{
  "dataset": "aerial photos of the United States (SatlasPretrain)",
  "train_examples": 101725,
  "color_jitter": 0.2,
  "cutout": 0.4,
  "questions_per_image": 4,
  "encoder_channel_attention": "se",
  "encoder_residual_scale": 0.1,
  "fusion": "prefix",
  "grad_clip": 1.0,
  "batch_size": 64,
  "final_lr_fraction": 0
}
Rows from block 4 of the image encoder, named by matrix and row number. Each number is 128 + 32 x the weight over its row's rms, rounded and kept within 0 to 255. All counts start at 0. Numbers have three digits each. After the name is the row's rms in percent of the matrix's.
# short1: shortcut pointwise conv (encoder.blocks.4.short.1.weight, 192x96x1x1, standardized in use), inputs 0-95
short1.38 098:138105104101094165137140147081147178097148099136128129157150088110149156071144122117160115118077194094130115148157141153162126149150131126179135107142157101193082099140141139113143091154113160154113093122130155119133107143116145015097144110141158205069076102113100057170105093122174157182
short1.39 084:128154179112193120168122106153160186153123090111135117142075091105142049079104062153128122103107152143077107100120120145152173170137090139101156105090145109130112149132176125138143133221146174130180133104131123122060126125124152101139060176154142136089147136097131069125141104183112080153
short1.40 116:172168131094119146124092179157164114140126088148135162146205139087203111115146174120130132099118092138128122135109121149096088070082119139113130114114205104113152158176104108124135146160149144176118129033132172122157146183104108110138107128117099081162067087150117110146155152045099122084
short1.41 122:156103109099135102130146148138165130226113132100157111076139147119109172140128146128109106168162196189152113176068134083102119115049144092154131173118067146129113081123176089133160166076147116113144102132155071097070099136130141117064137132147116184154123136140141140109194108119155096126
short1.42 095:173130105129184124112133138089134113167154156205120142170125126128135151058151128122147119152137139074142103118086194140072125142119103040137135094107123111107076075148101128130144157077082133142150103121073185187144151165085169177122093176157134132132068159097124153166114136097164117087
short1.43 119:109194115200176153050146091139080144104179116134096087128119124192130103153187150080106140062177131190159111107112092105101093142145076165070136072091096161156115098182139138112158150135137094112200102145101080136139159145129124132128115131119129105133159144116095161153110110145136110143
short1.44 091:162099222117126110099142171109138069068144180154121139141040194125131088162129150091141108148173129148153140181139110140129167072136095144149139089110164153176065149190109136133145125085124087134134121118118132101100113151190138154113084116181119107100087117120117126137064098163094122141
short1.45 124:114113148115154098156104136129144122129132110155180150123082137156190173057143170099113161114130206136094160082136087155113092139150112110105167101080077120202129174109063181141125139114104107175176097106070159118111114119097165155119073153127114170169069146120116136080124143184116114134
short1.46 080:139156141126130141147105160087111099117117149184103108106144120089133098115105142112119170144097215152114136076195132143128164121194139164094096047119119169154146154069163099117157213144107100170140069105116137140169142133069144071082131111131131095133120116093118111114170079132152105188
short1.47 082:158126135076102124122080147136134107102091110092141158062141146149120112179148145153127132192174141099162076093128127134069149174174120174111104095132078102151105063168144133115113187114104090188065099134168128102123156148069110126132140149112103098139173110160113174144215103119160117169
short1.48 088:178129128144110059111068161158119105104155087077123135129141117113129126171120144127122122118158128125138072123124096151120093126170133132127060096099121179124105182203155148081106166155160173112097138147151129038146135200125135096121131203134155115067135142160106132132084158118168157056
short1.49 097:145135137143173114166101159134108121130120200174109153108089114147105121122136151117148075095045147114160158136079117158061113224139136088119151144116078077161170139085121154155139103096088187087120135139147168122170126084159165142114085120136145075146100120108200094153115114111135158083
short1.50 094:102114139096108119160101148117150144093149114133116152112136145134119131119093095140173033108163126117121137049158125143131153194164086080143077142074127143152169186147115113110087114133088130156111062121163162180122138089109077093092127146113088103187144135187137162186150168143192158125
short1.51 163:121141132160139138121091179062113118134139207074109126139197099100133101150177113140121154217156116126137107117190114132111196117139098153110116110087097118114154115166098095153132144136177110096179092061166138085132124178132141158153124143084109095086180114076117119156131104077153135078
short1.52 086:144091138105139061085165088139131129076102119105150127138086171106119146120101096139142108120142128123154152132097144138092112131091101138089164111156139136067170140130073152116138140126141142158065100120150093136204143200157104160132151152128193161132086173171128120148040134076143227122
short1.53 086:077125057129090164113130138121089161100122132033157145123110096166168087155161127193100178113095175137153126094147056150115104169087133119139102125119116148172130192144164143140106157106154158161150088177129129176064149178131128105088138113150136105159100095110072156116130072141138155115
short1.54 099:140158105121134186115130074157157114136131130078133179141144118109110122169120105140123127181099105115159067110085158143108161113146133159124102114059120074121117001061178165136122175123165142145120139135132157095155095089137102171115169116108071168139153119173098167153100145130098173164
short1.55 085:150091143109167133160144088114108074075119114083149150127135123084110120183158174120147143096168141053112094086097130131143119155114113129083169097199102147107076075136121159163067136152171151142097180098138114101102150141104113141188158172113175097103094189117197155177115118157127130115
short1.56 074:167072178077117133159173120157098139092162144158137151150160113114157142122103107129153093094134055153090103124093115048087122143144170165107130124127143092136083164163185071122148128082128099131169143142176097124111136127076134080105117214175118143118159141098158095136150138155067190123
short1.57 092:158166153149174118149153093088117090180138152114131137149129113144146135082125127148054074101153151091109083112116085113096091094152145115121127121101091154153151098165116118174178080158118172161197110151118094143061103151147130157098126201118145133141077155167201134111062099150138066140
short1.58 090:147130095140097104157137184144047099129184163167117089131118048099091060141145131152147104162098126133145108081116057089172114164158152139135114145126108093188098131134155168126126173113097160142075110068173152123135138158111094159137103114165141137099135163105141066157183104186128138146
short1.59 108:125141158120098175128104076086148090097154142123149124126132102152139190153131083101134123163138177167135126084132121112155162116069123117115079112161096075058155181066124116112149165118120163162127199073104104101172102138150143106188157107085098086139144109206083115177135142156145168100
short1.60 093:061061131137152159103126181124166089123105112110116137171141148148158169213113118091121116117127129131109102105136120159134111163168182144141131129101151061063099149096103109117163143095157084145161113120121141174047129098136111139143089159115020147129164111185128146170130084155142135158
short1.61 089:132124101126157174078150161114202117160122118089070088109166103140127121074138132119119121154138102161149129093150105110118137081168056143061112185120140039069177130151161108124174106153074123112169165214174157163150125107133105108156121134101105136150133088155171125119132153140087137110
short1.62 100:146131130172175162104154093173164114123116127113104097178095113096121112064142097151165110132086202116077118145170129118182164142120130087093139109114167101093078096077116133123137089194117130101154137121144145128128114140152125133165101181152187131147126152124058180129047182087151119066
short1.63 092:076113180109121151095158112123123156130116179064117139111131109148101133159169034115168113107130147155190120135083131136084095134152153144121128158147116121171135163133108184133135081113045105096158130105196136081137112084110160119130130175139110132103143083178054148173131191143149146082
short1.64 103:112063091167130090179140185149116127133143086094143078121112129177121145114115111111093170179092149129137106161103177134086112152109186128074119144120139107079102108107126094167168078085116171076137143136132166156180095082134116082115098181164167099138102166150102140077131145146166196177
short1.65 095:097158134075169107140148127126159143115043126122140153118170074171192104194182159143087160133097139139126037164149117090125144085127138163097118105110088098152138100147136158143153185150117157189152130125128145156089107137083135102090085081134092111146086185116150091097161158093099144131
short1.66 105:139172148141105168110124122095150124134133114173130141097102125092181119121176094149133174098121083162143135119113092110160154130189202143062103183092062158083112123142113139150165097120135103148138105145208155149151170100069128099111098103156168092121125068146109112141084174147098150049
short1.67 077:054177143142156144104093140111110134164155199161139112177122078142183150117142135124138076090132172090140142143114106139133137165103168149141113138116179134174105143140101092121163131123096119172137058105136113132100069098049171116095118159118062062103163127099188176127143119119089151168
short1.68 087:142116188144070165179126099150168134067098103141110108122195087157137156122146121094150093159154139114032094134128088113172162161143161141121116130138152112119127141139135075097194132140089041156156097141116128080086109094140137116128102224120123181164130105085148138144139137099116143144
short1.69 074:129144130082130106122132135157026099099151089124125150142114117110147081140153184152079121071168193091130092110124105104089159175152122115127168156148137136133100191177123164147109140126098149181130141157193102159178089113077176075105140136176105071162133155118147114108112067135105096126
short1.70 099:076135108124180136125174125153217119164098112119111149145159104055117147156121132145151165105126073140108165096050101117108123139149132171118092104106152105059128141127121094118131145115177191120117093118113140191152085120082181136156099167128166076098115095142158147190114089169096114170
short1.71 117:041121129116085137107076157127082107132117144090173174111125150085151146147183141111164114206105119144106184131136135141158102121121139096121113135164134116109070129087076136137053182106142094113111107105219173155129134097168131078127165133154147161116124106081147125091153089165173169133
short1.72 089:126167171082067133130119161041158167152062157109169179108134127123163094116134135158158118175103205175160131141111113150167110121142168133128075074132173118147081121172178121129089140096067128124138073097155109165076138090140133099169142086121148089090139106120140142117143122146076102153
short1.73 102:137149099124122113133136158105123077185105147115096139138097126128124130131105081116105115124128110136146082178133181089115120187090153167129104211098064183071167121095072132124121163118134116165139224121145205122113175094133127162086093165129151104099173094150100150082128107177110116097
short1.74 105:151129136151194099113131146116126141104145142152083129141128109093152139107173081074194122102112131164104139109108102125121176132159096078130146115166146094093163127100156176161184122147178160094148104165078132149097129078201087116104043139081178151173064116104097160125109127096137176095
short1.75 104:124113193085085172067136129087145149112098094135110118129125110125110117146140157085130125223133147124147115132050107113099131161099152105204132117137155152143140090136137113148118133120132116184113106093191129101052165064143122138186180149099140210131130139120093126187112084139116096143
short1.76 093:154137149142122107156185187124134157124153109115148149166097029118167108141152135143133071166130125077146136104096083070133141067130123162134106168082188114117065132160134092165112176137171150116165028134120112107143107068173166120157078110126161100168151108109118116110148141144126131132
short1.77 062:109128117096119102170171151144078097115156171111132103116129124129124103185123122060153171105120066081107097101105103170052123183060134160125219110135127158149214154128099172130161151104097136144123146104176125120086116122115151130109122134072101074130159141088193145135145118151152146153
short1.78 070:120155073109140092161130159119107109117138198104104143085122131137074128138127128121154136106123112121175171145118085150129135232081078123126189149105183149123215127111110122101060140113101223106063156137157149110128101092135146145139126108080102107140110164123182120127136079139094144138
short1.79 073:097129082076148082079110119149156131089137171109173117129112124110125111131149143114128182111124143124156072096099166129100145168126147139118202104075197164102182129180078173117145163130118117193110106131105060142133140125141115160122180129093044104134132151165137194118056125107104151120
short1.80 136:139120108078154080118135195095191141095107140071105125221095114151186171132135133121181094100123209106093145117064088139136141128097144135103169107149093151099128174191107123156152140138109111127120154109135154113145103139120133184087126118144106103074181101098126091142122162139059135160
short1.81 106:126139135138156137181179142151145181115090158110105158154163100114132109123030111183101147162064145079128129123168099102115066125120183174127142102145113060143108112133101131163130085105137159125183136121056107145164126125122125149137133132099092093161155168080091106151057153130131129203
short1.82 083:098093181057129137147149148088162092137057105076128151081144137199165160143120108102131158164180103117173103128124141087085117143119138189096132106151105091103134098115171122105145156116090070114113118074156112111142157140051112121183136163110137136165148127108170172108177127117120208141
short1.83 107:133141135113112095136126094140082124179106166111128095145071135143171130120095150108109173174146118127146109138093173097129131135170161175123100059105116068202161124125168132146140143117116119135094134075160093124151116169044097091102126104168110119236138089116114161131191124162131164073
short1.84 145:177129101161104125202103105100139157156119100117182150159114120101143054118185113111167174065116074065137160169113136094120139114113149139112116195150077119193127145167132101127137175105145157103128059070085130162118134142136111099157169130127161153079106107155095171113114105095124115180
short1.85 106:094149099091098110125102155224083128134143130153128127156148084087114140068181137141100128129131083170140139097114083164076119162145127171154162109085112164130123135106080126139151124150167180120125058104133204104129074138168124085155150136148022174135134121155143131096117169112144127158
short1.86 178:102127101157123110188136172139109137156173135151135077092140099104179181113101116178070087178193156148133136092066170120104094112082096144128187091084170135138094166169120171115124137138156140108155131145099159060095073132119095117147170111090208089111145090138130130153093115120147111138
short1.87 108:104147171142111108139194126156168144121105092145137126120101059121117131130134173125125128164107146112047081125211149255069181153142113110142105135135180129098074147117118158135137128162128153135100128149121114121109114106096153101095135126124084125087161139162154099051103080138142122156
short1.88 097:114182109084090151153134132190126102131107106140039132119136124140138100105123095139122113074094129082161166100156159124082117219166096070138143145162185140108159154126108089160056133124149126113127108121157082160121095141114142148094172151183114165086139113059185142156102174143159134113
short1.89 100:090124068131185134123151114052103145113067103135134158180156136128152154093149100159107154131126146116125101119078168120063106103189146122160109131123086127130149069110182108142098167174134150101112138106165137184166156116131153138136165128113109156155044136183085142095103097060181163110
short1.90 075:161135118123136101208142127062120198062093088091136124117132057173086115161163103145132131162117147181109102181136111139162153125117151118125092132123147206110112081138086141074143125071126149122145066085125152128104139109136103160156129113150180145111107152144109061180133180125151172106
short1.91 100:144158126096147086160104122106164125128118091160104129173084063087095109156073106162116169134171164131116116137101139111108115068198131101086101156133093108126178089191122113134129155138122157090144155138167148127146119198177197042148117141169109121132153134094075131128109169187092101117
short1.92 106:162089115126118109115123176136103138146113102065168121160110171131157168135100162136153142175125114122099137153138107115140129119095176116089134135150154086143134112207151060090197177144125102178109119132115104092216130034162090139144150161079114114109090083123126105103137080076149143174
short1.93 076:094137097113128111196120118149138147133152082082117166071136072098122097172117153166092197093147099126105112089122123127080143147132092158088112069156118094159149128142189115124152182158130201139107156090134123185105131150133136127176134166112096109120100162154102123126146118191134146019
short1.94 121:129126156080106153140146148068173085160181080179163129147146091098168125073086177172173135068094095164117162100087044175153160133147114138109098131101096080099129168171147068120118164142124118112065172112101101127092160128169147150120144140125147172130149094141130080146159149142118119121
short1.95 080:131130126111067115101110161079146159139085104132138163131137101143170100100174174172113081156140106125130106128129131146140073102153129126132082086138175096196144126198207129182078125133120151130178105117092096172108113106117164168106137097186098107154125087176125099055162098137124071163
short1.96 091:144127155126104170160064128129170155155161115102143165082123210076148141180128108118096132087112103138089166063102124117104087077159129149137092080181109122127151131113143184166149120148154131103123160090191102075099157160124139119114124112138109135038096172130109083128138102171142151194
short1.97 072:179095090097135112154136103163119122112158139160150152126169127103152130176067123090047196109147138113079103164147144089033076140176164135115168080155075143088112143109102100117126139146182118113119184102098100190161150156091114120139147135088130142129116190165110161110117114121104163150
short1.98 081:143094107103070114084078150149169163115106143178158119134180113096127089207104151103144127113142196160119105133120120136110113162148118073086150146160135110135164172159131131148137089101143107091141109121177114174103077159135149133112098060115106081091215125113197140100110099086136168178
short1.99 090:112100124145091098082145132110129144142133142130104070153128130076124113103180146157149149143102102170212159153213103120140074090121107116068099157116163095185150140102092147173157123073160128133106065205174134119155108122114151102166182111100099066144138109146101136110129174175117104121
short1.100 085:061136129139129106137144146134131101199158180169122093148139172099150102120070179141141143113107163096134149121105175135152090088090095115195109155056094121141137101135143120150102085108132117076071123174165148112187151068126128141145117147069105120121105147172117177099074100136147202158
short1.101 116:155114089157124112161081137105125138129137123140145147185077118157115118126128075107138102095221119203101102133140130152164102137046130189120164121101139116087101117116137103143061192108113123133170140199120087148192120121149100115143151149104110088153133121095101077204096166139108146098
short1.102 087:118140170155093076138117144127164065108103134150161122115088136123207118132120153104084087145126118112154119139176141099141129113174091106078149124094140182159105157107112086179140136159129084132135113108118125147105060091166128144126194125161152135065035154158145087209111174129111103169
short1.103 176:143083109137128147132144150104083138103042116102161109158122098147123183090150160171083129105144124128172201112080103170125167153134145144109142089063105142126119132123204199177122148173110132178140119161115062156128077122135068114131111096146132134098174122118066092192124144106120121126
short1.104 081:105165089082073118145124125030125171079119128149187141140110096159153097174130084155165115148126158166156116152088133163135094131116132105119077148112145106156106076194088145118122108074064176158182112133190182129121098102112147086130111126154134113144095120138103107159161158150121151201
short1.105 111:105119143162105109147062191083158145114173152114073108035090147141127151134162143149109147138098136157105116112133156025069121124147111147163157086094136149126132095133145110069145126185130177158101101108164133117140107123132068136095193118119135096150155104109135136197141134127149197149
short1.106 120:116102132135100141115144110106124110147131108093135134135165138162061102069149162200058078139155135104123224133151114115123142107158142127113193131122082104094115153118116116108080107098166163205102104140190145114118099128139143135105135124076158148110139151147100188158129202049097149146
short1.107 136:105133117120173138157166126126124097116151145130144160119137150082072099170169103121116116166125141083140152148130184169077140073118087138225092107065124110134103141113153135103175133129076121155120160075094152114142086136190136106147152142100163098126124090156147157053158194101090068168
short1.108 085:111086184153168126147167121132111090125075131136152074124162119156138155080133135112144072161152123063147130154068140138061083119120149125137069199120079129091122084113113134126137147141160117131103147167175146117150184110194097121164157170097128142122046172154122125124119171077130163075
short1.109 098:096140133098132131141085077123178105091154079145145088181144132111137103163068104165194176116166125156133114139105107107109100077135090151104089107109131125117125152134073147141160121206229164098112091115150114186164087177110179105146106129118106140106147136155165111087156096105116191113
short1.110 100:165096119169106130185147101122153143098151131123155121154076104144154119147121184140087061128170131097129101137107166076115086123168196111113055118104165083112117105110147168128153076173214141124174064143146107154147145105207103130150093116147088123134081166161116125101140085148108102110
short1.111 082:086134127113120111155139119098132116081148143139178115095144095129152136159114132117126134152145095087104127049126113165131133152031117081102155118200135125133212136162112192150178122153068177121120156139153107060116122103128134069104125129086144082133158139089187141088171118156157166174
short1.112 104:142118100148161187144138134073097138138132093104196152110137124174099166127189122135090120127172085090152114166068115150076133102122143145157105177116154173146180077129121106097120142119158129080137136125143192118094132111144174167139179089136069113100055074177166071124126106141145117078
short1.113 102:157090097170122120150166175133098154150156142169146144106094145109160103114153107117193127093132204145139086059139082127117189121104096146141169123087087158127065173113145052119138131166176088114155150138176150129118089106100135052100118181106079115158171125153114099118078142145104137121
short1.114 094:168127138204123112141081145115143128071137149111116149175084109122116121112156160131115104170119075144118082126139130102100158135145130101120139109144121066156131157182149178135137135150142180108114071118097171129102043079122230160090151134125126074124139064134124122092165140202135076147
short1.115 122:129138083185163158089146161101159177119203068104176125146090093111131175134152171158122092126091107103076102118088124143091120148128161093152159151118131140137121139106174147184098090153121120108082117091160044095161090136097145115119130142166154148184097102088139168137106147147136047171
short1.116 079:115156148191179167126119117111166126148076167138135127175142110134131165036132145141137135147139125090115121158093145125071054133167136089146088141087184131197171065132151156162075091193108131097152107108135121124159115116069194161131124126124103076150124098094111163082120151113134113110
short1.117 110:151109093153126138132111115086147232096143141139216168108088147117149089147132080146122151134092182131094083164163103126088088135113132128154129171124096115177149134138118063140121142089179063106075159115142143046155105165145131140117171086092107142151151177106113134123165135109073132136
short1.118 087:177158190138130144128072172126136092147142150148172098183101128146154073118161081131142088120110106100174122150086127169063142176138097124145143065149123056137081134151123107130110150168169174149146100145124130116125122147158135173081098139162095080130110074073099133056132110156100126196
short1.119 108:143116137106142143121135075115129159110076131219107116084123121124087143099115134107167167127160133163124124088090179112125131084173142159086078133131065114166146133087182135105150081137102156152162163088073174183190149121129115146108103075150137151126131116127129115126191157197129059082
short1.120 094:142096164115190108077093145150075169127159085170140081128085146102213160112194110112139016133129079143108123118148147157118125159137118131121084179150110122156174159161082113130137110096150133159137119156108130164092108099134133188122109118111125136080071102153135074131171154096135158153
short1.121 115:159110144097120138165134150158101162148103090176097211099100162129138108076160162148147159140170147139136092106183133083139103187092054108098116080173144123085114167166132129068123146167132171175128122153128128109118097046154125136145077168142092116130089137113116098150158066131090163095
short1.122 091:049104169150174088176107149129156144120116156149122203154082116135171124105125121088121128144139133122125141081098161123145099090187104087097116155091092102157144094167235168161100107175148123107130136091069104132099082095129188115154094148135126139122077121156087177148118102134134131174
short1.123 090:117112160147102135161131121165077180144101158108123150115151073138130149135122101088134089161152100117132147099084095172119130073058108140102096137142072156129170127094086128113175096090042156153162068140128118164161174119145217122177129169107157095155086133104164160110150185112128115161
short1.124 108:049138132097124095069170104119149118111125090197147187177114145093065160121089114090178155144123129109108201127181189176114143157192152137100079103138112110135122086160072139122137117128128120067147104116169104091091152113160144173172134150144115137129152157109095083087150134147097121142
short1.125 099:114191171169130153116076074074119052173122117107179100166092109148125112055131177148118101114139171065125090166104124095094111149098131186136077137136120081068189148118114173142145155129162147136148147096129113124107145074134142140166130154106164094204109129170151133162143120120102112139
short1.126 076:092134146153132178123133125128135144141077147116081145132177122091099110126104135115099130137109196108095117133155188079114110174199239143131143124152149126137110130108160127105152143110136071100156131118056117140119136050106206154111103161105143066167149130104099196096138139091124136097
short1.127 107:132147145150091091154079139118181149106104161147094140098145095102118054125134120150119136130147155163112156108124140097092082174176203110151107143098197107115116129104111152142109152120158119118166173144100079124076184018135134167143118106117147070077126137193096142115160139165140093169
short1.128 107:094143091120097089119156162126152113213135102112123164100179100108129068135180157139098160097112077109139089125103185145131121152092171122130211131084111128142139153127134146169155083151086184074137132125146096168068156119164178138107118120106118103114185140107173157117071147106126083071
short1.129 080:108092133110160131191201180136117142153092181138131140056127085121153135125104111082182142125099116102190118124140142153148089107137093168126090114081070113157058094075150109201093151142111200096101133115152134131143156149121113074158132138090114137131132196114081116156140141137162110170
short1.130 119:156040116114066088144139112160121143112102118183092109116112135154149102109112165207148107130117152084112120132181198086086136163133069163170138181150159119110104103144207135181127103115098142126088161108158162083148138097152143151133101147115113067104132125133068096166131107124121183104
short1.131 081:157113067055084118148116149155053129114178117101157153123178104141095107161129141145111173120144132202098111146183083131076135192139140103135192106121120093168159153151145146080106101102052115147154162074138101175163124148106133078109110099149103117134171083102158152111107117146119169150
short1.132 077:103115188109120142057137142147098147148065143133162136139131165134161166111133129117145121136146127117165107166128158059098134112067182183152136152142141108116031152165116127146125140080152062125121159139182075152088091115075132153080134112100111080137170158111137161104157161067100181135
short1.133 085:177122111106132141139126078190135087103174076130158137125149114080107077230148137110067170095142124071117091099089134104108109141175170166111118087113086126112089114100131125155156148178201173150166157125118102149128154132122097120094134133131136122112152178172088136150114086176170072138
short1.134 110:106116107116125115099178188127127112081091178125084135160091176144075174055073190091109105129114167161141136069099149110165104114212149131122117147117086116139122158171153132138157133107140110145149072080148164178140109161118156106136061128108121158177135125140091163141083145153067143109
short1.135 086:153102091056131144162162158109102074135159092132121115119167185136065090153160120098086137104120144090157137076146160135131109070093143147166154132167122166103148169141156116078133190125160095123117168116181141174147150144082132172166110089087110088071148207157145130109117122130075117085
short1.136 075:147151147178137136132096104107143104095208174134144170139114097112139109107126177153116057139107123163155134140196107134128182088139119085114126084133168146128120111110164052140144131137152106152155133181121068141078114077163150110117131198113137103072111107073111113149070196148073107157
short1.137 085:137117170127114137195136147170138027156069110095145141098143145129091080164140188161136164136113161083168142094109052120132139145138088163127106114107082076074059125116149085130120152151142099149135126114121089155145178090121090110160140180149116151133130136167166173173081106149157101147
short1.138 104:131142090105161130123167111154141139204093082149146094125120087147157113120154148134102154134100117103161220112106136091118091102211169154130125155106129124141112126145099125163147175059096058102176103101150124057146137104160094139141128183131095208141135137127105123130062075153111103128
short1.139 102:152172159133118160135163132143093060143060118210091163084112141153084107104096113115123130127122090095099129122118116102178096108127138071135203131113111101164171169161086115093146088122172146071152090172140163118153125107165086099158101107122146084117119116153138149188087181169158177147
short1.140 110:158133176113147149150144187127165133101128079093187112119080135142155019122220081128122134126137115176134128124136137122128069155104096141128124133136116118114067170124126160134131093179141146065089135149098098142162133069145126105129171125147152101100106037148144148160095131141109128190
short1.141 103:095134056188188131130131116156109159122179160100168129135153120106157192065138126144152125164087146153116126161083161148168133098121133111088137122092152195100149117125124147088114175098137133163137136075117160100138155097169113068140105115074120147023164147106124061148146133129120119077
short1.142 110:120108135156199100147096115137084133144077096138146188132126156127092165158123156171144104162110084112144127071073119114149162077078166112165071104102160156158154134161134096152179075163161126146155091119110185168091092105134127171153155083088118095126180094105138149117117083107193084117
short1.143 111:169123105096153161067153065139104149200155108130173162157142150115099140097222156144079092109117123154093142104115092158157177132172147099123123121145130180124142101107131085099094182163116074113149107134099134089192145046145083095102090109157129111097168105153158146101096123143125153152
short1.144 090:111135221183183146077131127150167139113084120140113113178095123175158126047156102121163058161128129077177138158063133118130120098098125107149097178127161095120086114149080088148099127154174149145110063143142124108117087120148156166131134137125149128131087096183133163140135154079093154098
short1.145 108:120159139137153125089083161126142110095130084073159139125136135148097194119159131166127154171137088144130107119115149151085195105116151086114126169097126173129123164087092168110178156108153145088065083134096162121109224096151124088067126144124070158067137116108130180182116126116115109182
short1.146 076:159150155108139081131084149172073196128127128134132154145142118075100124134134147103078152134063128096113100117130157091101172148106106180135115148160107090113154122160062212158071121084130131168090118135166069126168130127090100158148172087151129084172137183106146161184125093129101090155
short1.147 135:138131136079122134123105155073116113162133036126128142168134119116145163180134105168124168119100130076146127063140164133120125161154103246120107146097153181157123154098140130154123101125112154090159141156131115180088065103112166138129143141138175099114135168140076066181104100079122119082
short1.148 080:114136109088156123082137127110092095152167147127171096158091125118132127193122083129167143119100053134159114098015081118134152129057129112128170185081100167115122189104137135126108185121116135154109163137195155156128118047089115111128128128118115179122144134162148156132171102142129148159
short1.149 097:127209160097083159118067124150069100123090112185121121140180110141131110103114109157170064199133160143132164111087112133168190096134132146144118139173108125083134155158153150126161105176090115128095159163084133112157097146184152122181113139096125110049125116086094156119094098109092109163
short1.150 090:192174172144143111131136096152144132150153080132147113132119179104125008113098038148136100123069090181107161121124141135178169160135093095111174116095164140088122098143143089109110180167121145121154110149091159111103111103147134109115124119152185124113107147152107068135151149161078116179
short1.151 084:140121162152127113085084118123153159112101079157106148140141169134078152146179135110097108139133131132163130158102145131100070152185163115143098131228154138165147214182081097159147080102146145133141118160108111144125035114116128114143106102138140109137058153152152132129117106056103095073
short1.152 104:131136130121152111140093144038126129118046105154164135150122141139094150175182207149142082137096159145170098150126138132094109138149134185142078086088117154187093153161142107121103096133088162099127129087126144128142062114137094076147139137150130103079134170090141072133141130136173124217
short1.153 084:096091184128116106165105126176163116115181146095165084140103101103139153106099130122148102125133089151131109071051148155084133160133174156057073165136130081130153183159165169106161123097121153143132146064159053151074121132090101110111137165172158099105172137129178133102154156098134159139
short1.154 098:110097195078143116130105123137124110150081139112142120160139159091165116155136115096181134170136125115143078142096171138095115169138101155083112175109143109110099085127157133147168109159207101174108091078090074132079095098193167175156143155124126116072115144088211126164146132082081148129
short1.155 094:131144087125094047142159135121048155117140137061111117152103131115143072166135098123158148105068085120081193144111140182112160160122131118109131158145160146167200121140068161131127111116137094173112140120210127145157136123134109148119163108130129083184065125127087156159146092122160072155
short1.156 103:154176135151123136114114170113132090156099094106132102025177113166153149199092098142188129113132130128168159159096065110051106150099161133159155120123154078176114114146156098081132130123164108139094156136141073073104066131139130149160133123097089144181143126111095141152142131119123203114
short1.157 104:138118133117173139103136199171110068138031100122177133177100154127079166107119132164124121160165096159108115197160084095130110170124131134086117149130124065083111154115177103111115131110118160053156150115104132170073126136189086101141136155185110151141110155128147133156144122125062094127
short1.158 081:126165130165143131170128124077127165127105145078166137134102077092110124166122120184103129143126189183110115181168111151143182065130156120126066058145154105121054074131115151098114146163134153097171107126159144105082138125152143091174123132120114110061133152117062104158136143205135093113
short1.159 120:159082139167105150071123140179141086064142155164189128111141099089094140110183068138152150097139128152158148164125112114128121133105108208170126162143143128089163115124186175173096097074107102072157090156104106111131171112127184077085108108085160136150085106112167087093144138135121137162
short1.160 081:181116128106065153152124138187160118101148161095161094153114129167147120130171113150189138178177137129076092168117090080117094130090055062100141174079109130145113142173137132145204105121131140162110138103145106103129107107071190061121113154173146119097135182123103133148133080103101132143
short1.161 100:146173106071101170130196106101162168088188144059114137170179142158139083107108073134150109148129150125102089115124167094142055144127089104156105165083139180134094117148078143128136136165168186141140100123158172111174118087143132176081080141106180118086110095128080103108126140136120147147
short1.162 086:145125150067077210101095076130107135170107141152140140119175131143150111118129153120090123145089136127159122124116188108127085150184167162068076110132130134155174153088208091128135109101092084128171190130154155133136160152132111114116134151126109084081170053060156165128127080143120145116
short1.163 156:113097138090145117138084164156106122081000194105173102158116126151110106104101137191091166060113106119121100161127176149139152140102152129142100158099148217161161177135151124115125118157128116081152084148103095124137149122121105088117132138134125088109090141131122144187148198126116160110
short1.164 087:154134140118124123085063163100086112192049163121159183125156117170118153139167138073084098180107135113094123207174081121158157170157083115114135098091118149150145081122137180117113180082130118130111138159089144154105114118148143115104125135104152113186108216126148102099141098090102120105
short1.165 090:137184143063106126096110135128133130126064114120077088104150093151116128092131121178126121106108183120125154166188146113157139125080096129143145165108178145098100162077087172130100121111171168148183150188125104106127125098208123181091144097212152108167128111094123123087133135126078070122
short1.166 081:155120112105167112136106093220140148163120176111183152130138082102136133151129149141103120095136154040158139113118132125106125122149095139105116143127136131145148127127126185123029170073171107170154155196043062093133138096080163144137138103143117106128114143159139145124049098146120116141
short1.167 081:121131134111140039156115115130173121165116136131115127058107073082135140077111136190204117134140159102161150100116132092136104106170052111106123170078154118165138094130192133206087122172124157072121124155153077122188120115135104141170141163125141157107094130161121146127128148100158135077
short1.168 089:116118163145103155129139174107185160091053156179151184115112110164207083079098151063138166134097134122178100083103172108086139142113119182095131076114142119112146164112191117122125099168126121098152106139089147174108101155110100091149094141097090118152131083099155146106112181114187136126
short1.169 160:161149091117155088093109100099096104103116146197057118064142103124198152151180114209106124117195165131152121126081140128151088162069156154102124118098125139111119163093107165127122126153183094113115121059156174125100143108166144164105091174144154126130124123156106114101115189108089115177
short1.170 083:070142130077110105141137137085104077100150124042105131123168150065150042115142129131141089098164186132131124147096120101117107170172135167090182117122169099136109166100132111146160113144123175164138081097135115115171175106194142166123135200131159112109128158129156097162116112127066173144
short1.171 080:128138093073156108149116145109118139131133144132127071121170090134087161106101120110165195125138126100133142140145110150031088201125135143110119138111194154186255153092093186105118104141128162104115155134120130114142106151063131126135144123102065104151174109094154131099143110127124143141
short1.172 088:135139098121167131154144132182144040165168181102139107163112123102182074142184154124094134130163125093128146156120058122113114139119122166163146120122127124144190085146122146135078163099080131179097117090173125112158114051068131134141132102131114149128102081147113159193134049145083110117
short1.173 070:085149131176087121145111108151178119121061144141110146120161101134138184138113152127157130145180198106114114121131139098083125112159171081115092192144097096161155116130119120119196122152141042150164140150135085143160090067099186098105084140095096106160114101114140222105116156098111147122